From a checkpoint of a small encoder-decoder audio transcriber.
Model: 16.2M parameters, log mel input, encoder arch quartznet, encoder norm batchnorm, encoder widths [128, 160, 192], decoder layers 10, decoder norm layernorm, decoder activation geglu.
Training: muon at rate 0.01, 4000 steps, batches of 256.
Data: trained on short read English sentences (LibriTTS-R), 26041 training examples.
Rows from block 6 of the text decoder, named by matrix and row number. Rows with one number belong to one attention dimension. Each number is 128 + 32 x the weight over its row's rms, rounded and kept within 0 to 255. All counts start at 0. Numbers have three digits each. After the name is the row's rms in percent of the matrix's.
# q: attention query, key and value (stacked) (decoder.blocks.6.attn.qkv.weight, 960x320, the q third), inputs 64-127
# k: attention query, key and value (stacked) (decoder.blocks.6.attn.qkv.weight, 960x320, the k third), inputs 64-127
q.10 102:133126125062083106166085106142153105112029166086059124119107144094121123166149062117124152143114121113083190150140126172155141136108158114124170120109087139150109139109186122113181095152095126
k.10 104:107089110128095219157157136087055141107124095122150127188140089195084198128174087123129109134152131115156097085079082133126158120114161188117121140156137151158095130133127115135138126125100138
q.11 101:124113158134146094136109153140154106084144147157127106127157131134078149100163154129134116142116129105112147125144112169127130169147122136152117119060158103137151085128125182088125122109111109
k.11 101:138118115064137150069107141096149121132061147147183117153117106128145090096151078115125128165167134215143108093131115128126098080056123185184085095146174128154152152165079138136110172158159162
q.12 099:131141128168105119154121149141112117094176062155114100154144111164154122156144093155078151087122095164148112067155133130149100079163114117083096167173100085082174163106124155132142105142190102
k.12 097:147080082073178127141137097144135155064145093174070110146142184107129131113165112129144130113144117153087127148151161175141145155117132166105108181144144120070114124083130156088099161098151129
q.13 099:105167081122160080045174100080059111131163124134125112161158122105194174180154187099099135097117153127115115120169172167158125189111122132144176108081090144048149193172135139130140095125095166
k.13 097:117196084151127120151104172138112151143093091123095109069163148082133075113110163132147134101116107120169063179140131125053105175112113146116128166158163128171130104096173186188071120106131146
q.14 101:083080111154118107056159106091105176180067162161135192098165128150165146127146133070083124082131131145094155127114125152135080107129104144145172158086092168079166113111107145149056057111148182
k.14 101:174181157172089161192153094141146162136132153126174188154130133139091112110116188100155169122081100112142106139115115107119113159155123148140098064108119158159101180164137118133124130125087093
q.15 103:168122132139126189113104121124125119171121120139155128158128117111101142148138094085161103112128162111128101080138067132087090120135137094094102132130153125107141066087141178165090109098168126
k.15 099:137127152119092052155159179150109141126141137091210129165223135160138115150140156108155113045085119184147176165120101115143151123139100117181135075076126080151200095116169171089150133148133107
q.16 099:160130127138073149174098144172134177131104152203178105115090134149142170167170137093176100119082107096111152078095107151135142187114150096125166153065114135115123167136121086109140141132130144
k.16 097:129068099161122117154119119110166169094092091106102136155095088116091137154140073124135160153176188102128145095207171099096087095188130167096125212147136094149146095240125108133160111111090105
q.17 100:064137190139111138106193137075150102106130144109143112130132153155093075065144119146167172127099126140096158175094121143115135139156100084163126092135172135150114171089119134102112133115113068
k.17 103:085078128110100116063135128079126113177111125120114104124099151118152106120103153116131120125111124196093128106169174093156134144134113087097140130132136160135170145150108131125178132131111141
q.18 095:142138145148145150151096103091088126119149145120085179172168132047105084151054137088199134109133146154129111075182083163135109061163074223177098118142137097111132094103106110162083067159147128
k.18 097:198126152085093128144214135179171116113149093159158155170180091105094078119111121116136075087211074163091120168129100091136123093113117093139191141092109154122151169100141132085129142081093161
q.19 099:145109141173114128198102060142052167094063121197112127101175097182131118083129090163156107114173160212100158128120126109076122110135135153123126161126140133138075110134149115164095104090144146
k.19 104:159112130118066105165152145077163150122146101119182134089066152124138164133097150179143147149117136108153106135119132165144122127139090098102150148070122093157133150055196124110079122152106138
q.20 096:070161138102129093190164160108101155148116164142133089153160095111164140186107144133130139145123093123089120136055083123109138165059126125104128123140111141159179091140163115109096170125152165
k.20 098:119137083123108151087138134144111103161119092115186158156118104077140125094093108140148040121083143151076106120119184085114164199123098148161062145164102154134127103168058169145156099187114087
q.21 104:121168150139099136140051129173162150132097101121092150132066201139097167094114103085129136069153113122060118099133162112133163120172129104158135133069150124170121174144085140117141139095133104
k.21 102:106109150190158106142124109125152153148160141111126079069122084178126152123195079110139158175152084077122180130130120191083120147104144148135107125200146108067094116142162108051097137133163148
q.22 102:074161133121144165107092159124121132126148166068108148169144109085116125123087217092168155180128105113117196058140174160166105144165142124148149139168170132200096119094130117078069120109138128
k.22 099:113110096157185113086140087153123100140129097137136133123119167187193121104172099148104164110091145119169083121091070101105159121078122128183141086104133127109076075120172089167179111162137127
q.23 108:107154100139095112087125134160152126135154098078110168112139085106151123113070115113165105147129114099139198094083119117123075143102196123165075163103162155095116126134152155155104163160126100
k.23 111:133137116147151107158161157145098118113118151128070100104086159146131198172123063137104084143155109188119100152166143170110166098098116205149120157103124122107113093102103110110165153157096220
q.24 098:109098127205156043121143103115118107129088151116226084060070069114094078110091128136092194143115094096144144128140173167168117191130164093082087116124127087116135169136114107182201208088150168
k.24 096:126118156101181123126153099145219108094100176046128123131122143150167127104119210113117114161091121088111083176133134134173186133107146071137122154091068171110163071128123102136099111104157090
q.25 101:139163092095128131140117078109167180112157130143188114157158079130093137165131093138072126160053094158143163118129123122159123204168139123187129111074170084127128146098093122200117157104106176
k.25 102:137075174156091110166140064065119087119175165101108154162107093095150171160160110132149076112121109124078167157104120109132109107141145205091165168092129165138154090137084152115175069151079125
q.26 104:106151157180145080109130151127142169147148101139109147120131123132201147140138088132121162126127117111078090109164114126093175071109138115133127167129183077118156166099112101053106098188116092
k.26 102:141107132085132157113145125199119113139100133182095118116162140072131106158139111126117095153160138081131132092109100089108085138153107146130144139162156106055139189105158124164114170106182161
q.27 103:093118179154125178175110135148101133149136143137133093094077149110140147149176153087123141132114089061143107104158130107143137151147160131113112132134166154180096131137171136203132154188128165
k.27 101:153131102086152170111129114157136152148041084118106128135154107125161138104136118165160130151176116111110128101125169136123095110096162088114166148138153140150150147110132115120105134099147087
q.28 098:150092107135160198096130091064143176149166135125141080117169107142095139128098112105118121117121067134143173121184122120179105080136140099152093145128126113148152105125123134134135112175193183
k.28 099:173144151079154126187112071090141074128073139118087115148158110138146071134126138125131095104153140131174151179126101127093188090137209085123117108111175102146093128192156104162107160187124171
q.29 096:142101090128112144131163122143055162082119096112089151128157129156161120125144134160117080146112102137069151133108165091113120128185160166138131131127160138100142106130124176150112170125122089
k.29 095:100125164108115137112145140166150132093134154103126148119170177151099123083132168074106135087154117168148139082129084139149105132134141175153126109161107161051086102139157073137122161148161117
q.30 105:089153089084085123165120122065184092112127126129109115156110124111164175114144105139112119136137125198157211147079152113150184141131099155173134168095122129130174128130086177157165179130141109
k.30 102:088131162136141078145149130125127167176162126116102114161158148142111154177127036136191116095107062123097108157155127139120117158148102187080129128116106096088139122105129125172103110055141189
q.31 097:110149142129133139127163154124162149085134112123112150155160136117163101112166083137090123113079098093114118050109163103137165066181131146165151146110136102164155116123136160116175161110167125
k.31 096:053071139159163199152144093130121130089140195137091179127152109129122162066094120169085069131153133191116077134130121178154103157082146122079094145114107161062158140122109109121102095168123112
q.32 098:107060105108134139134113202148106191122048150120130091119093069172093096146121155146158112108117088140144197117114158172131162179162157143116102139091114126088142072064155108135115159090111060
k.32 097:101152106160137087117155170130112066127055094131130170147121137127178171108124108111150159167155147172099082188129098140126130162106144152083174150102094156093191148183143124060087155111125127
q.33 101:122124091116154160189148174127085124145144124080147119070107095176205185113117110131114149146162149133102112133128137110057128128149152126113063124111143115122124163091131109125132118128185128
k.33 101:177062166151121054099151131176078154124105118108131061142118160101071108118138128154124156168145109113096141128123116142114144184111147086159093150158116142146129157115132173111128123169188130
q.34 097:117158125089155089146186140148107152124145188111123130172160141102157095062077065125153104096096125124067108136120136090125101125182096168161172168145092162087132185130183164063126132097159151
k.34 094:104166131059125149062096159115112085098120067174100137170103172167100093140081127160130061115198102090168104134114107172131091127120082092104148139186194143134158173109094107152181118127119123
q.35 097:131180160114138157133113120071151110099109078120147129114101186150094152117144112085126124113173118102188123086084114119169169162169156115139161174149063128179190151118122132162137219096084138
k.35 097:147098142152152150117120109135121125092132172098139094135177036148112151111104113076120133153104147123074190127125150160143126110154116156115066142091142127143146120091160075168119129084149132
q.36 097:100151139158157083109081145139124125114135128156073103122143126151148177167138136188121082160104107151078092097162073149076160114091126111102103152156113140088155073174149119124139142121148156
k.36 096:191157138091149136146188159133079101136088088121138133228145134082140103088148077056136168166126127118074098100031151178167109127129132136146149128175142131113117124117131163118184117110133089
q.37 101:117133129119156108159165119123079122134114166147126122139125124160136080104128092092191126118170177148143094121136166116055102124160155127119099114075162121088126064136109118122159146156171179
k.37 099:215069068133147129142131125101149159165122092099147151152124110157059148147071192130135074153086125133130135148110044137132150096114139156162135171151120164107129203098146160123139089125090115
q.38 089:138135101185116130111167102092163184115127055180161071198100104127112117162151099095092173119095124110179177075065138212095120203130083132092178160093124093144139109146119156171161144119189118
k.38 093:141132101126175088148106080066108125112132148099145187152160138165097129127138186141086126141157115168090092139066130071150170112198111120086168113118101133159109126181117041172143120122155114
q.39 093:153135132114171171106107158176134194104075164157105112081145088145150186124195146133088097094143110148103133151155179134147104098121136161157110163103142079090157106115158117194094099112068160
k.39 099:162144090112181133103089117168135053110126122092179153127086168087154123188121135146143141073126163139152103092093180152134120163063122079107136183141067127085103108078142172123156170149145101
q.40 099:085122127133152122114142176117113052128182121161138119128105128095184216116108169137105122122168119084140109110122128121167125167154110111089117091164140088151171158183181154128118101200065170
k.40 097:177146116115152164072098097156177179143059091156117077114194107096125151119095126087101172106168189098114065110160165148137147120132125145148115151124125122147191086100083160112177141101131121
q.41 102:161145179198176112093087129049094152141099143179070148131131027095150184109128107140121133199123094211097070039132129110097093135140080070089133190115149134136153164148140116157097162127156117
k.41 100:130126132095190158144158119177113152086178109097144102168189075168180143173144115095183073215095129158134153157110129126137108167142062145117104185152084131131092104150133106119106214136126155
q.42 100:097095112133042179112163087111145129145118150118115145149136126134143169168146077121154164123112116169104172110129096068096159181131136127110124119113117137183159086173129088092165139081153107
k.42 101:132092083154166117109141163105136110108115113111157143143143147077120148122162074092129110100101152125133123188115134095138119137035162149128128137202094105178130179140106131099066155130057082
q.43 098:192106133127168192157194119110124101106087117133185160173111149137117103156125108127093080145057138115135109128137119164144090122102152132129156174123162123139140120113118142033169141166157169
k.43 102:144144123166151128108094112070190097185159169088086128110166155174149141076098181159115134131174141140173131080092133092112115124144143062182184072106100100132075105134118153162102085085113141
q.44 101:137122085177140106153151114167161073110075186140132131092134084217088132162144126126140127133118225118143150158108173137102095133077174192135075114108087112149115111094149131082040134151103110
k.44 096:136125074142171144140157184121138085146119140111076172145091131130145207129090167146173149131146184119119136124115128156125165106109087162139133120075112110126134144238114116142116116070057174
q.45 093:133177149117159099085103142185112201114117146132142095123120131146088195162156204189140107139107163098121168131097099120097174178185108072137155121122167149102161155134097129136159137134079142
k.45 095:104138156163165170126122117168160183124142197120170089077121059126108162195114099088122165085130102132177094075127137100136104093103119126125050138152129095094147173166128163033120095122093077
q.46 098:161121156140170151097146147143189147148126130082094123146094155149107059134117087170106115118160076130103144115155133134168116153092110149157063092067141139165109143152125098132107142164174086
k.46 097:165106137137160110145119118131104149158180133103109174095150079197144151109127115094142164120109115087086149128086162072143109106147152073152099098171161171093081122124139157125170126156195128
q.47 095:168154141169054100120088108198099111115149127126086111128148202154156147103088192141156109058160182135121111097067089094153104154167131131140102112084082077158067149150105110092128186110128103
k.47 098:096101117150086124159126169102141186134164170159132087087080110153132132144174141149145131195121105132126129140123219112116103087134159052218134138151137111115154099090084144087117170114149159
q.48 096:106171079133075190113118141186170096058096166091088143107156102130177141178135133185132137076115105100148092178124113110140120180143097144140135135101132173142152082139137119161234140105089082
k.48 098:162100209127197151073180155122125104137151116142124176119095208099101128134161149146155108175141098093135098106111165118101106124140127138159144172155048153116065154089092119107072119147148187
q.49 096:170110129084164164167208107058207079144132156090105090118120098092146176097102147169158184137046187176044119055079152161146126144129134091170137110154150118156081104118142125206136132079116197
k.49 093:090111131154138074102195125124122140136093073162153118185214145146181102148082111164134150098161116088107167149136122129113105162139135158087092128177180127101178120120105124044096119153115115
q.50 103:191138050100162165151121163144080120134122133088166112095059161107185162180176090132124104108200151160141094136176128108110170142116062138148137102179140101118083121079127166081133107154118115
k.50 099:131164165088069114098096197125113106142163129149073105169097143110098135099091109154144139113145194183108163119114117115143108091088151041132152105148173129166093156099145144122123143108222167
q.51 096:144127142130129161136077140161110106132141155123113135110151104113158046124145091113143091112133059119180155098096078161114167083082140075164073108101129124111186171088117116154166127086112126
k.51 099:126074166090136166108163069076128199131153092129123204175080122124171114100168139134122136139112152114119149204152155132161111133145172143104165110106122164142087173153131178089118111080084113
q.52 105:156156040102087121126130074147146065115192146138087132072111122137169123147142074130161140146090150144122172109113108123101133156138094111208076123074143164156092126157117128027120151201105113
k.52 104:104111083101194133078119152129098133184133100085168115127127166183153145117101112180143085153131126097124098098062160115099133111105086171141148103150138113119131121135130116168150185072102176
q.53 102:131131103118131127095151122161141199098091136133104135132138115159154124134087089152136098181068087157158114158099189116133108149183147132145126138175111145117115100104089162136069129127120151
k.53 103:078132118069087112135164103176130085101129157124137116139066122123145116179080129091162098109191163058109167078114136107129142132045144102110162113167109110145122097120115109082167102187133077
q.54 099:136090123122144127085114101130106084098101089153125179132141105136123137116131103167116075070129139127122124108195131091139108106114108068071138128117114101132176122112093118128158106083186091
k.54 096:157181107108106123186147137088182117159135134121132091153170144070114122102138114125075130171143105170163184124196096115120154164125131086138099114150131107146096170187120138072059186136164125
q.55 100:140134133125122140108147165220138156097148079135158125121132060104150130104140131119203117123074076119157151124121144099206151083121100152088092162152091182104130050147110130177083129081121108
k.55 097:178112075134119106130119146175132107077122136159097120138120164162081153158162145096163165088163125122116113081104146188113117116080155168122139168095138141129137159139091135112158100136102138
q.56 100:112101161135085106131158058152151125168112151157135155154105142209119107153172136137118097099088101141142069170152095164114156168159211158129105098138115141140216113189108121153139083132198094
k.56 096:117132160109091108112157083168097103116149148090129189100117127126111158095140174113084084137061100137095106083066151145140169161142137150172094101147137130089088187129117160170165094077165139
q.57 092:173122151179126099163085065169092153108083115169133169173129097142105101118144108123076133119133115142073097112139105069137149117136109076139109144195127118096081075128102146145094135161152148
k.57 097:079111203085112130091125203085136165121171045119150087104100094170120150098145073110106131198143087130171165130132148095160074111073132132112080090140103150102141177129176165137132116114133074
q.58 100:153091075058131165132078107176085127096134135132075114108166102161120107175090116118101124088112070148151134185157155107099132144099130091094107206167097142091123178130148212140085095092125109
k.58 098:212115160192164181117099139093154147158148165108109167190108211117197137068138120109104142104130125081151112165091131139136164122138057114128111078129146058121094120098094122150140157104178154
q.59 092:148158177114189114066143132144125139149116117151125127064161151140122134059052113135152152146123132073148120164124141143106048147136119081122116085149138114200094167082119102107052126107084173
k.59 094:112158048098118181151090093146084129169125166073152148121099138116149104169101150101092083140167147097149120147166135135060155114123169189130106165135179168102166163130113093129171157134112102
q.60 093:120102135119118114177139125097069177122128080145110120051067087080129142120107196165149146114106131113173193165166095145212082153180080163123087156103167178142134115180122160110100148186196179
k.60 090:154164137144084083128094076077145196128126145113129127155146110189133146105185130192172103103144154089146073140176173093159156120065165115186151066154114120124106141136149159152113166210162119
q.61 098:101134147119065108135148132110080116064176129134120124184056175105135107150113136135080135102087147126128139133082159144131207061127196156121112099157122137138125136120108140215137142139175112
k.61 096:141177142090107100118080174182120126113091138152132101100168125136118094140131058121065116161155035162062117160140122107151208133156143085108153103136126072087151119138133067145144116177154139
q.62 092:157065153164181107078134165117097114129094187136147052081112135120138098170127105155080086126120129086168155159138193121130127158129197080141077134094142126049157149193126138138146126157167148
k.62 091:114147170080137076120134132125116110158101167110113173110148099138162172145088127080110096163215109117166093123131068091153153116100168056130154092062100144113127136079133124145071155127123154
q.63 095:113126141101138163123090103158074116168104154070168131155095133148167113172143250076181095067097148192091137106108090135139191149087114145125107091141100081130142088069157093119139151135094142
k.63 098:126091116151099155127106141185147155130138106145159155150128152159126078095115123124157111146180168133093098193153163096164206112218139126154116172139110113156073149076156115157175104098087098
q.64 091:166082108161138191128185161131226163128131067074145072080142168106082187118143125116114093129093169157140121165194159146143155152145116105131144134124080128149117107160150150130164138133160132
k.64 095:086175119132110143085094103110156127145185173132106133075140095093114144111123090099124114102172096136170127173158165106090161090140126101145122151090160178102093135127128104120160186216103113
q.65 092:149124111201122129162077133088096149117190131098132102149130124173133068071158135132071178143127163140071133161082169144149107086114098156181111067129104107163163111129115112171161129093146092
k.65 094:153134175126116157121133179110159134119157193088141162139152139150127136098108127123081133171109123198170099185080068177060083178160080142080138139164125155131167120088158138024049122138113139
q.66 108:100074162199180141170123096117183159130128153118125174145073093129109117169122115143128114159137169146083135106131172155143126087197143134174103107104156105055110112180093131135140193122102109
k.66 106:090111140143069121168152145106106055114092118153125087087112125161158108090069178139142128084119079119134168072139149143161113183041157107117104113094093147092133141147167124094160139174131133
q.67 092:080150203151127107181169133170136149151091139128039138114190072098132119127131173099093074166100164120147166144067203118170127133102172126109116162149125164115128112173148104151069082138073133
k.67 097:124156139122114200086132108120069117082183096074126074120111123110084166156203088142147134089116100117113156150155049128146156083143100077162116136180098040096097159112128074133213117161143095
q.68 103:139117143145134141195127136140143095072156138159093129116182153117110117130019082097103180110188168105131135147119079127185140126143127156157112111164149079108096139145183132133130142109129109
k.68 099:139152106173080136145096093130116152128135145171129106110117093140149111139148152115124193076143127088077175104104163142127108150115168130127157147066090109063122074100096095139132154101167162
q.69 103:208087151152098138146128104160144144112108137189066113151136156155165165216105128139111176157096097064174075146139120162141069152130160176079140132111049141114133109103184121074054096114111154
k.69 104:113114098137124114112126139095125093114180154122111110120050169159067148093177094105161094097154162144104117119102148144098138131094144088111086162124090151159143139111099104136120096117111073
q.70 096:176140133148116125150078112147165153218174147161108153087150096114147147115124110102137159146083162087105163141143041098167169126098113153112162070088067132113132093163161089152040140133130142
k.70 098:093099131121083149074135147094161155089099090144129092114133159106109156048175113142133149133112133140092144117127168103116150109099098093132132113114106122087154101128134080143169102166046135
q.71 098:150119079160172090120136060121097150084085130121105108178105146103154167110140148096087154119098122150082142135107144120116089114101103124043129130128083211116141059098136140158073078153176125
k.71 098:150119175109163059149124151121134066139151165074219151075185163107130069114120123158150118150100153172073095102114160124148092110162215091170222132124102114118078161089043115133127100120132130
q.72 102:076162120135152107139131197122126119129149167093075113146140161074144108133122115109171115152139149143134135075168105187126111133142109125170114150078121114093090112083134130151120166150151153
k.72 104:102124129101082131115130127174162165088162139141152145158104086089123158109128129155118128168159141110108121085155129116135097164205156116159153197158076149142164090107103114148056182122123100
q.73 097:171106125103158138163091101160111097153169134204135116094114175128151122161135140181096123135155165138158169140070092118083151112087104212201106183155182122109090088133081123145177142122159135
k.73 097:137157091138154124127106096047158085149106152090149082148156178129126206154194099120199110118083121151099133076157105115183114134115142105162170137127078097120110119088162104071084154171092096
q.74 107:183146126234166094108149086098127141118170192085098146179087127123056098115165086116112148106166172120153131131126136082142163132154074130093105142099135151141156119119099129105068187178126114
k.74 110:114069169128099130109115127147110207132134166206147067061102109124148153085157125146111077101081159198126152088106157178127129119104127082153141121177079130106117112142148117127107132077070124
q.75 105:137143081167160149069168103118131114101177118165111112105096159142103135089141203147100108112116152069122107125118129113157131093169119077149166126178149141139087098141107126190127156218161056
k.75 104:074154152122109100105070180134139119124107153146145163150216182089141132114111119098146230090151121163151130159181171149116044128204118117098141159157165167149075173090125137064143166121096121
q.76 100:151121132133116125129102108146093083150100165181185148188116097128121104130063102124098168175121177202165080115110050154113114134118142205107181123054150142115154125113113104085091161162177077
k.76 100:096091140201133153115120113100130152173122138175119125114149178122101131075138157168140139058081116140166116107110140105169122169083148144144123118105171109091148128137141112122158088118141155
q.77 099:132115097157124124110213115107091169066086127168092196069077121157115102129068065126159185126112134175134178114157173181127079158138148163121162125144110120131106110126103130119152087081115110
k.77 099:096149147106163095136092117091156153136094177106171122218172111145181158161095129156125085127125156151143113140086076084156100131074085117140129156069092172106140103132090145098144135171154131
q.78 106:121107138132086139109166116155141167118176126135061117095113134178100127128079115095126144142164126123128143045155114106213089145185179143074147067118155154188160126097119088184093098151149132
k.78 105:148070077106092127161090091143138146165148134112150102150111096064121156081154114146162174148163133157099087099097149087128113065119134130161120119122132124100116117111117151121143151178130051
q.79 102:104111103064187131119121139093098148176114089127105103141190154093160162168148154123121127066160130139090113108156078149104134086147123161144132120078110138115146155129156168119145067115157116
k.79 104:151123127047086134104133121135161195109100115139128147124153082145039128131133174129147101162192167086121109169089142088082160162170171133068138082137167116112185097175134122120071136159082137
q.80 104:118108136134162160117103069078121153133166093181107134175124088149135082163166122135140152168206105152060148082125110105161096121172140126162103132152138150112168117143096131174084105163084138
k.80 107:119094131158138149101157178154164120095106163094048158135136132136105086140098114143160147084143156168153146134045146151127075098156095121149171101164116152104125093155197119094119104118096169
q.81 100:122161158134075125103164212159075104109131195189143121092125104108186096124113106141106113125125144114133192196152101104124141127131124122119144122185089170148102114103057108128115135114085156
k.81 100:145145143124209106122103083115141117109120160109149119163099140085155123139125115151110114172149112117083073076106132111179076127145113143062117094194119131150145105048091084150168163164142056
q.82 101:125121069062130151149176097055145150105137153121101111104093050095113107120123113153136150186101164060129143128146165076122069128124137123132134124141151127074137175163142180163114147137115172
k.82 102:109161156164154172159140151110095096137113133117072133164150193131098074135097111138158163182177157167116113072067103108208154149102104152119135168146180096132170143130143080090188109112171116
q.83 104:147106167152161122121136113089159102225147124157086081138092109106183151154104117088177125135139087142131107146161096019107131117121077067116085115047119140140124085117167059148134149139134117
k.83 103:151134134094139089111124145170095202110189118167120161137098081097102188077113131162085120136117121114137135095155126139165143149153108119139062147121107082162107123092162131117099175066145111
q.84 093:062114148153118093124127047050129165099131119183109144132086126170193061097127141118185109167171068147129089146122078167086123147129102097135239086148148158085136139111107110141140154139103111
k.84 095:113105189120121115141089099145079117172091158108160144114122129072113068201101161164150130142098126139123122158134200085087148053152071174157104112148101092116078136138119114040106200200147132
q.85 101:136082184119131104159152195127127108182189141111081138051106121116108135177145116108094126141160090152111140146115137150114164144122105128150119127162170087111151154077139145087126203162221175
k.85 102:152111096071107116140130111165071174110112134128156085102097128107096052165148180092092163218135123111131118110176101143153109098127090098091164128167134178177136152086108096105118191069073139
q.86 097:094144198169118116131114108189129188122118138107112090121123149090195071071099102143103113159148204063141124140133146128110141166109143009134146108126204139141101152116143136175134127129156162
k.86 098:107173132135158125151122102123131138122187132118120135130090192141184113182163126102203135153129147132049174094119102155143122134146195184139108135129084113154057147102147071147136166086161172
q.87 101:089134156121102071114100105148096135182119052138107134182096124134141135129092145156117073164129140155159074142132152103131101166085135116134088163128111133175117177130127156134152118126159065
k.87 099:143087141124115184149154143105153098100121149107158092064159123139142144152103116172097144132142114112138137104121129173165076141153099127146161121089170198164100119116060192097178164165145104
q.88 099:125165135130112158102144125043148142172115139074108113113105150113158115124098146084105179158135095102121117110125181087139118081127111096130130119159112161047134134115152174126180134120199097
k.88 100:133087226076167152122073165166139121121149092068140121145175108128133142180127127150134134133144082130093123158159103177123133121099172161121153128136149178170157186123131153151132124108173154
q.89 108:129160101086155105058084127120165165130149110150109099067095170124106125160095113128191108142162117071103154138167157113139091106155094125153120138123126167120085134173187142144150163150130113
k.89 101:123141141078118095130124116180137099070176094140163108167163162110172094100104155183073170215173088125141132143224137137192105156122109102113134151133148113156172088125089088160136106117164087
q.90 103:193081090157165172167124183142096099084146139118113093196196189158085100105154099150131110135204163107128104138140123099102055192122087147137128154156136129096146157131156158135108156127190117
k.90 102:160101128179079123182120155166142088120157189144100149121128147189152151120075131101099133092134167127097085101102142192127093144143134123139123155153062098167157102048131107096160158128080129
q.91 101:118079086148100143118138155110123171125112088135111163129104163125073175152118160112132110183080146092128115093174126098164139074135140082120120116152166122114156082133060114071160120182105076
k.91 098:177107101143127111112095102143119107155123104077163125130184170176137148152160150130082121101152138040130087149126181083053124170106118129162142162130189129172139104160148126153119131101133084
q.92 094:151097120148059136134180127077055140089117192136142100171137120079181192097126129057138166189114142165110102102175101073138131139130132146150116167084128083104119138155160055133115123119129109
k.92 097:103132142204181126131100166130103092164144115091094109121139116092184111081152116112141133067150148156141151109114130127125096135094132137147167174154133131097205176063119099164139131145166149
q.93 107:145137140120078114160088076105185140134152158165116113168107170131097139114170206108176084189045200118175108091160157107133061150129148185147126113124136093139102154119170069073071093127125103
k.93 107:134134137070144083134176146131159154138073143055100075131091165147096089101158101097086109129162172116168129139131150180155127165124166101107158156116206135081179149144123100152124112136138169
q.94 106:115183100123110131077107141086118139145154142125098076097087134159167116116113129112111149128138114040105040179158110090108091156089167114116123111158124151112158152164123136129179112135089087
k.94 110:108130142093059154084145116173108117133126116146105134100180151070127127174147135155097094165183163130172166098109109092121154070180084134108061196120131134177097183125163154133124169060121110
q.95 105:145138139116124089154147173079142095175123154149115096150107125080129123098175101103107120138154083103080134047160134089116154193165128089058064063138119089161137174114047132147089153150096110
k.95 100:077125130176129105168113128154118111169227124135133143177163151119130155184128177148142099097134139146140116142088079153139150080109113136125103165177138142093091055103190161130135084137167172
q.96 106:151126185133125154099049125125198136111115145148151090149138151157144176123159132139162083103110145134124105160140069116060107062156075194149111133152133166153096077102088150117113138125188118
k.96 101:166146155131153107124092120099132107139107116179143167100118158105091134142170164156151133102058118137164118158157153132071074195108141085089163108140161076170092087126101130092113136144119159
q.97 102:165166144093117154121175152100129157116132136138096126091124116099146148158120118187161104054112154099131152131108069106096133077131155131096094145154118110163101105124078106109143184128115120
k.97 100:132154202085153084171138105129120105088147152103103099181112123186134133086128109133099116181178147114171116099072158068134113186148148050124108090116113121165078157095153094174130129122097144
q.98 094:116119171115137085148146220145114063154158150180143094121119124056104150094079155174176140184079067105115138122128119105152091127132113083107078071086217099186124108107155144185102123134143144
k.98 093:143136080105092089035187101133160188110142066175145133139114153150141083169110097117118113063073147124120089077114081142146146065147141112139170178156066151098173126062147116110125101089143098
q.99 097:102167161146105101102178111118156165086105139116079094128121153148128118148129074113183122086143162128123141193156092059119130183127190123145209092104185140156101124121141092129155120135146174
k.99 095:158124128163123139095120115089121191156135135162123166106104124124111210107123153155121143140094179081089141141113148108140174140162139147130077091138122105145179131129165101165134141156125045
q.100 102:106195077120187076119140131070156120115149131128160151117150105102186159134052208150110133127086141089122095201123112147073148116044119093101100113081108151091114189142125107172127204096104101
k.100 105:111140162123135114099115148098091101108126077104118101123141119111163104090177151118139108176127150098133158106089163085134117145089142115086093194122111114182094126126116146099105107133109201
q.101 098:140111128104078203115162097108115118090078181144110113123077112120071120122154109156103174096184142180133133092105114084160093091063125077106139199146167113187103107134057128090148119134084150
k.101 097:128095137151163079167129141121100106101152175119064121087067113130160161110101117119147129158117159110193146125137104177113140127136135099157086154123104118171166128161112092080126104126171177
q.102 092:113138161111129103083083120148112158093066158217116106144142140223145140137091106095080167113145136105074094172188137124160109144091165148125146198074102116081101162121072140140082164079141096
k.102 093:140113127129163143107148128149176144166131096102132178088114130083123203145057118166124080120126133108124153110094115143122128137144130111168129141118131129161101113116115116150125137102112131
q.103 100:158117121070063163147137148117099153132153089081085137111106119142132162099143119187137116098103099112124158121115165087076108134146113156061092154155200144071104057160152131116088137120155125
k.103 099:147176122118185109079117140064141118142089165131163145160174093081081137106079157149088136098124152112174133130182094145133115096188124118126200125091130119155119107132129072055092148126132095
q.104 107:124121114196151179157150139155211133139113143125116088128126131132123119137157116137133090142119093161136154124120137160093085163121097191103121144124098180151099118099128079148070140150175151
k.104 105:121166161105124113188123111115103126154151144081203121132095129113139120051165149113141133151155138205104088184196138128114136080176153114151206122089146133151093148066157153161141174132128148
q.105 101:163156146096196162065098111157117096132095149124173174098100115093085140089106149095139173098146114157114123124183094144108124145144139101170109072128140127123132119112158174075141129131091148
k.105 102:155163123113149122090140164145083139095130141212138116144158139144116127153130118107133118122103167115151142117124107021112192155082131129089101120136123081111098129083128135138153155097154094
q.106 100:185106103132098074175166126172147141083100214131089113119122105107151165144147137157123079169109090131133127134111125187100168146150166134111138143140076146129128149170081104139050076122136164
k.106 101:176142113140149066139081159108155173168168129186104145093130151178155110163097125077149144148164144164074099092091177123095100153174131151160160130106136183083124136151184177193130133106134134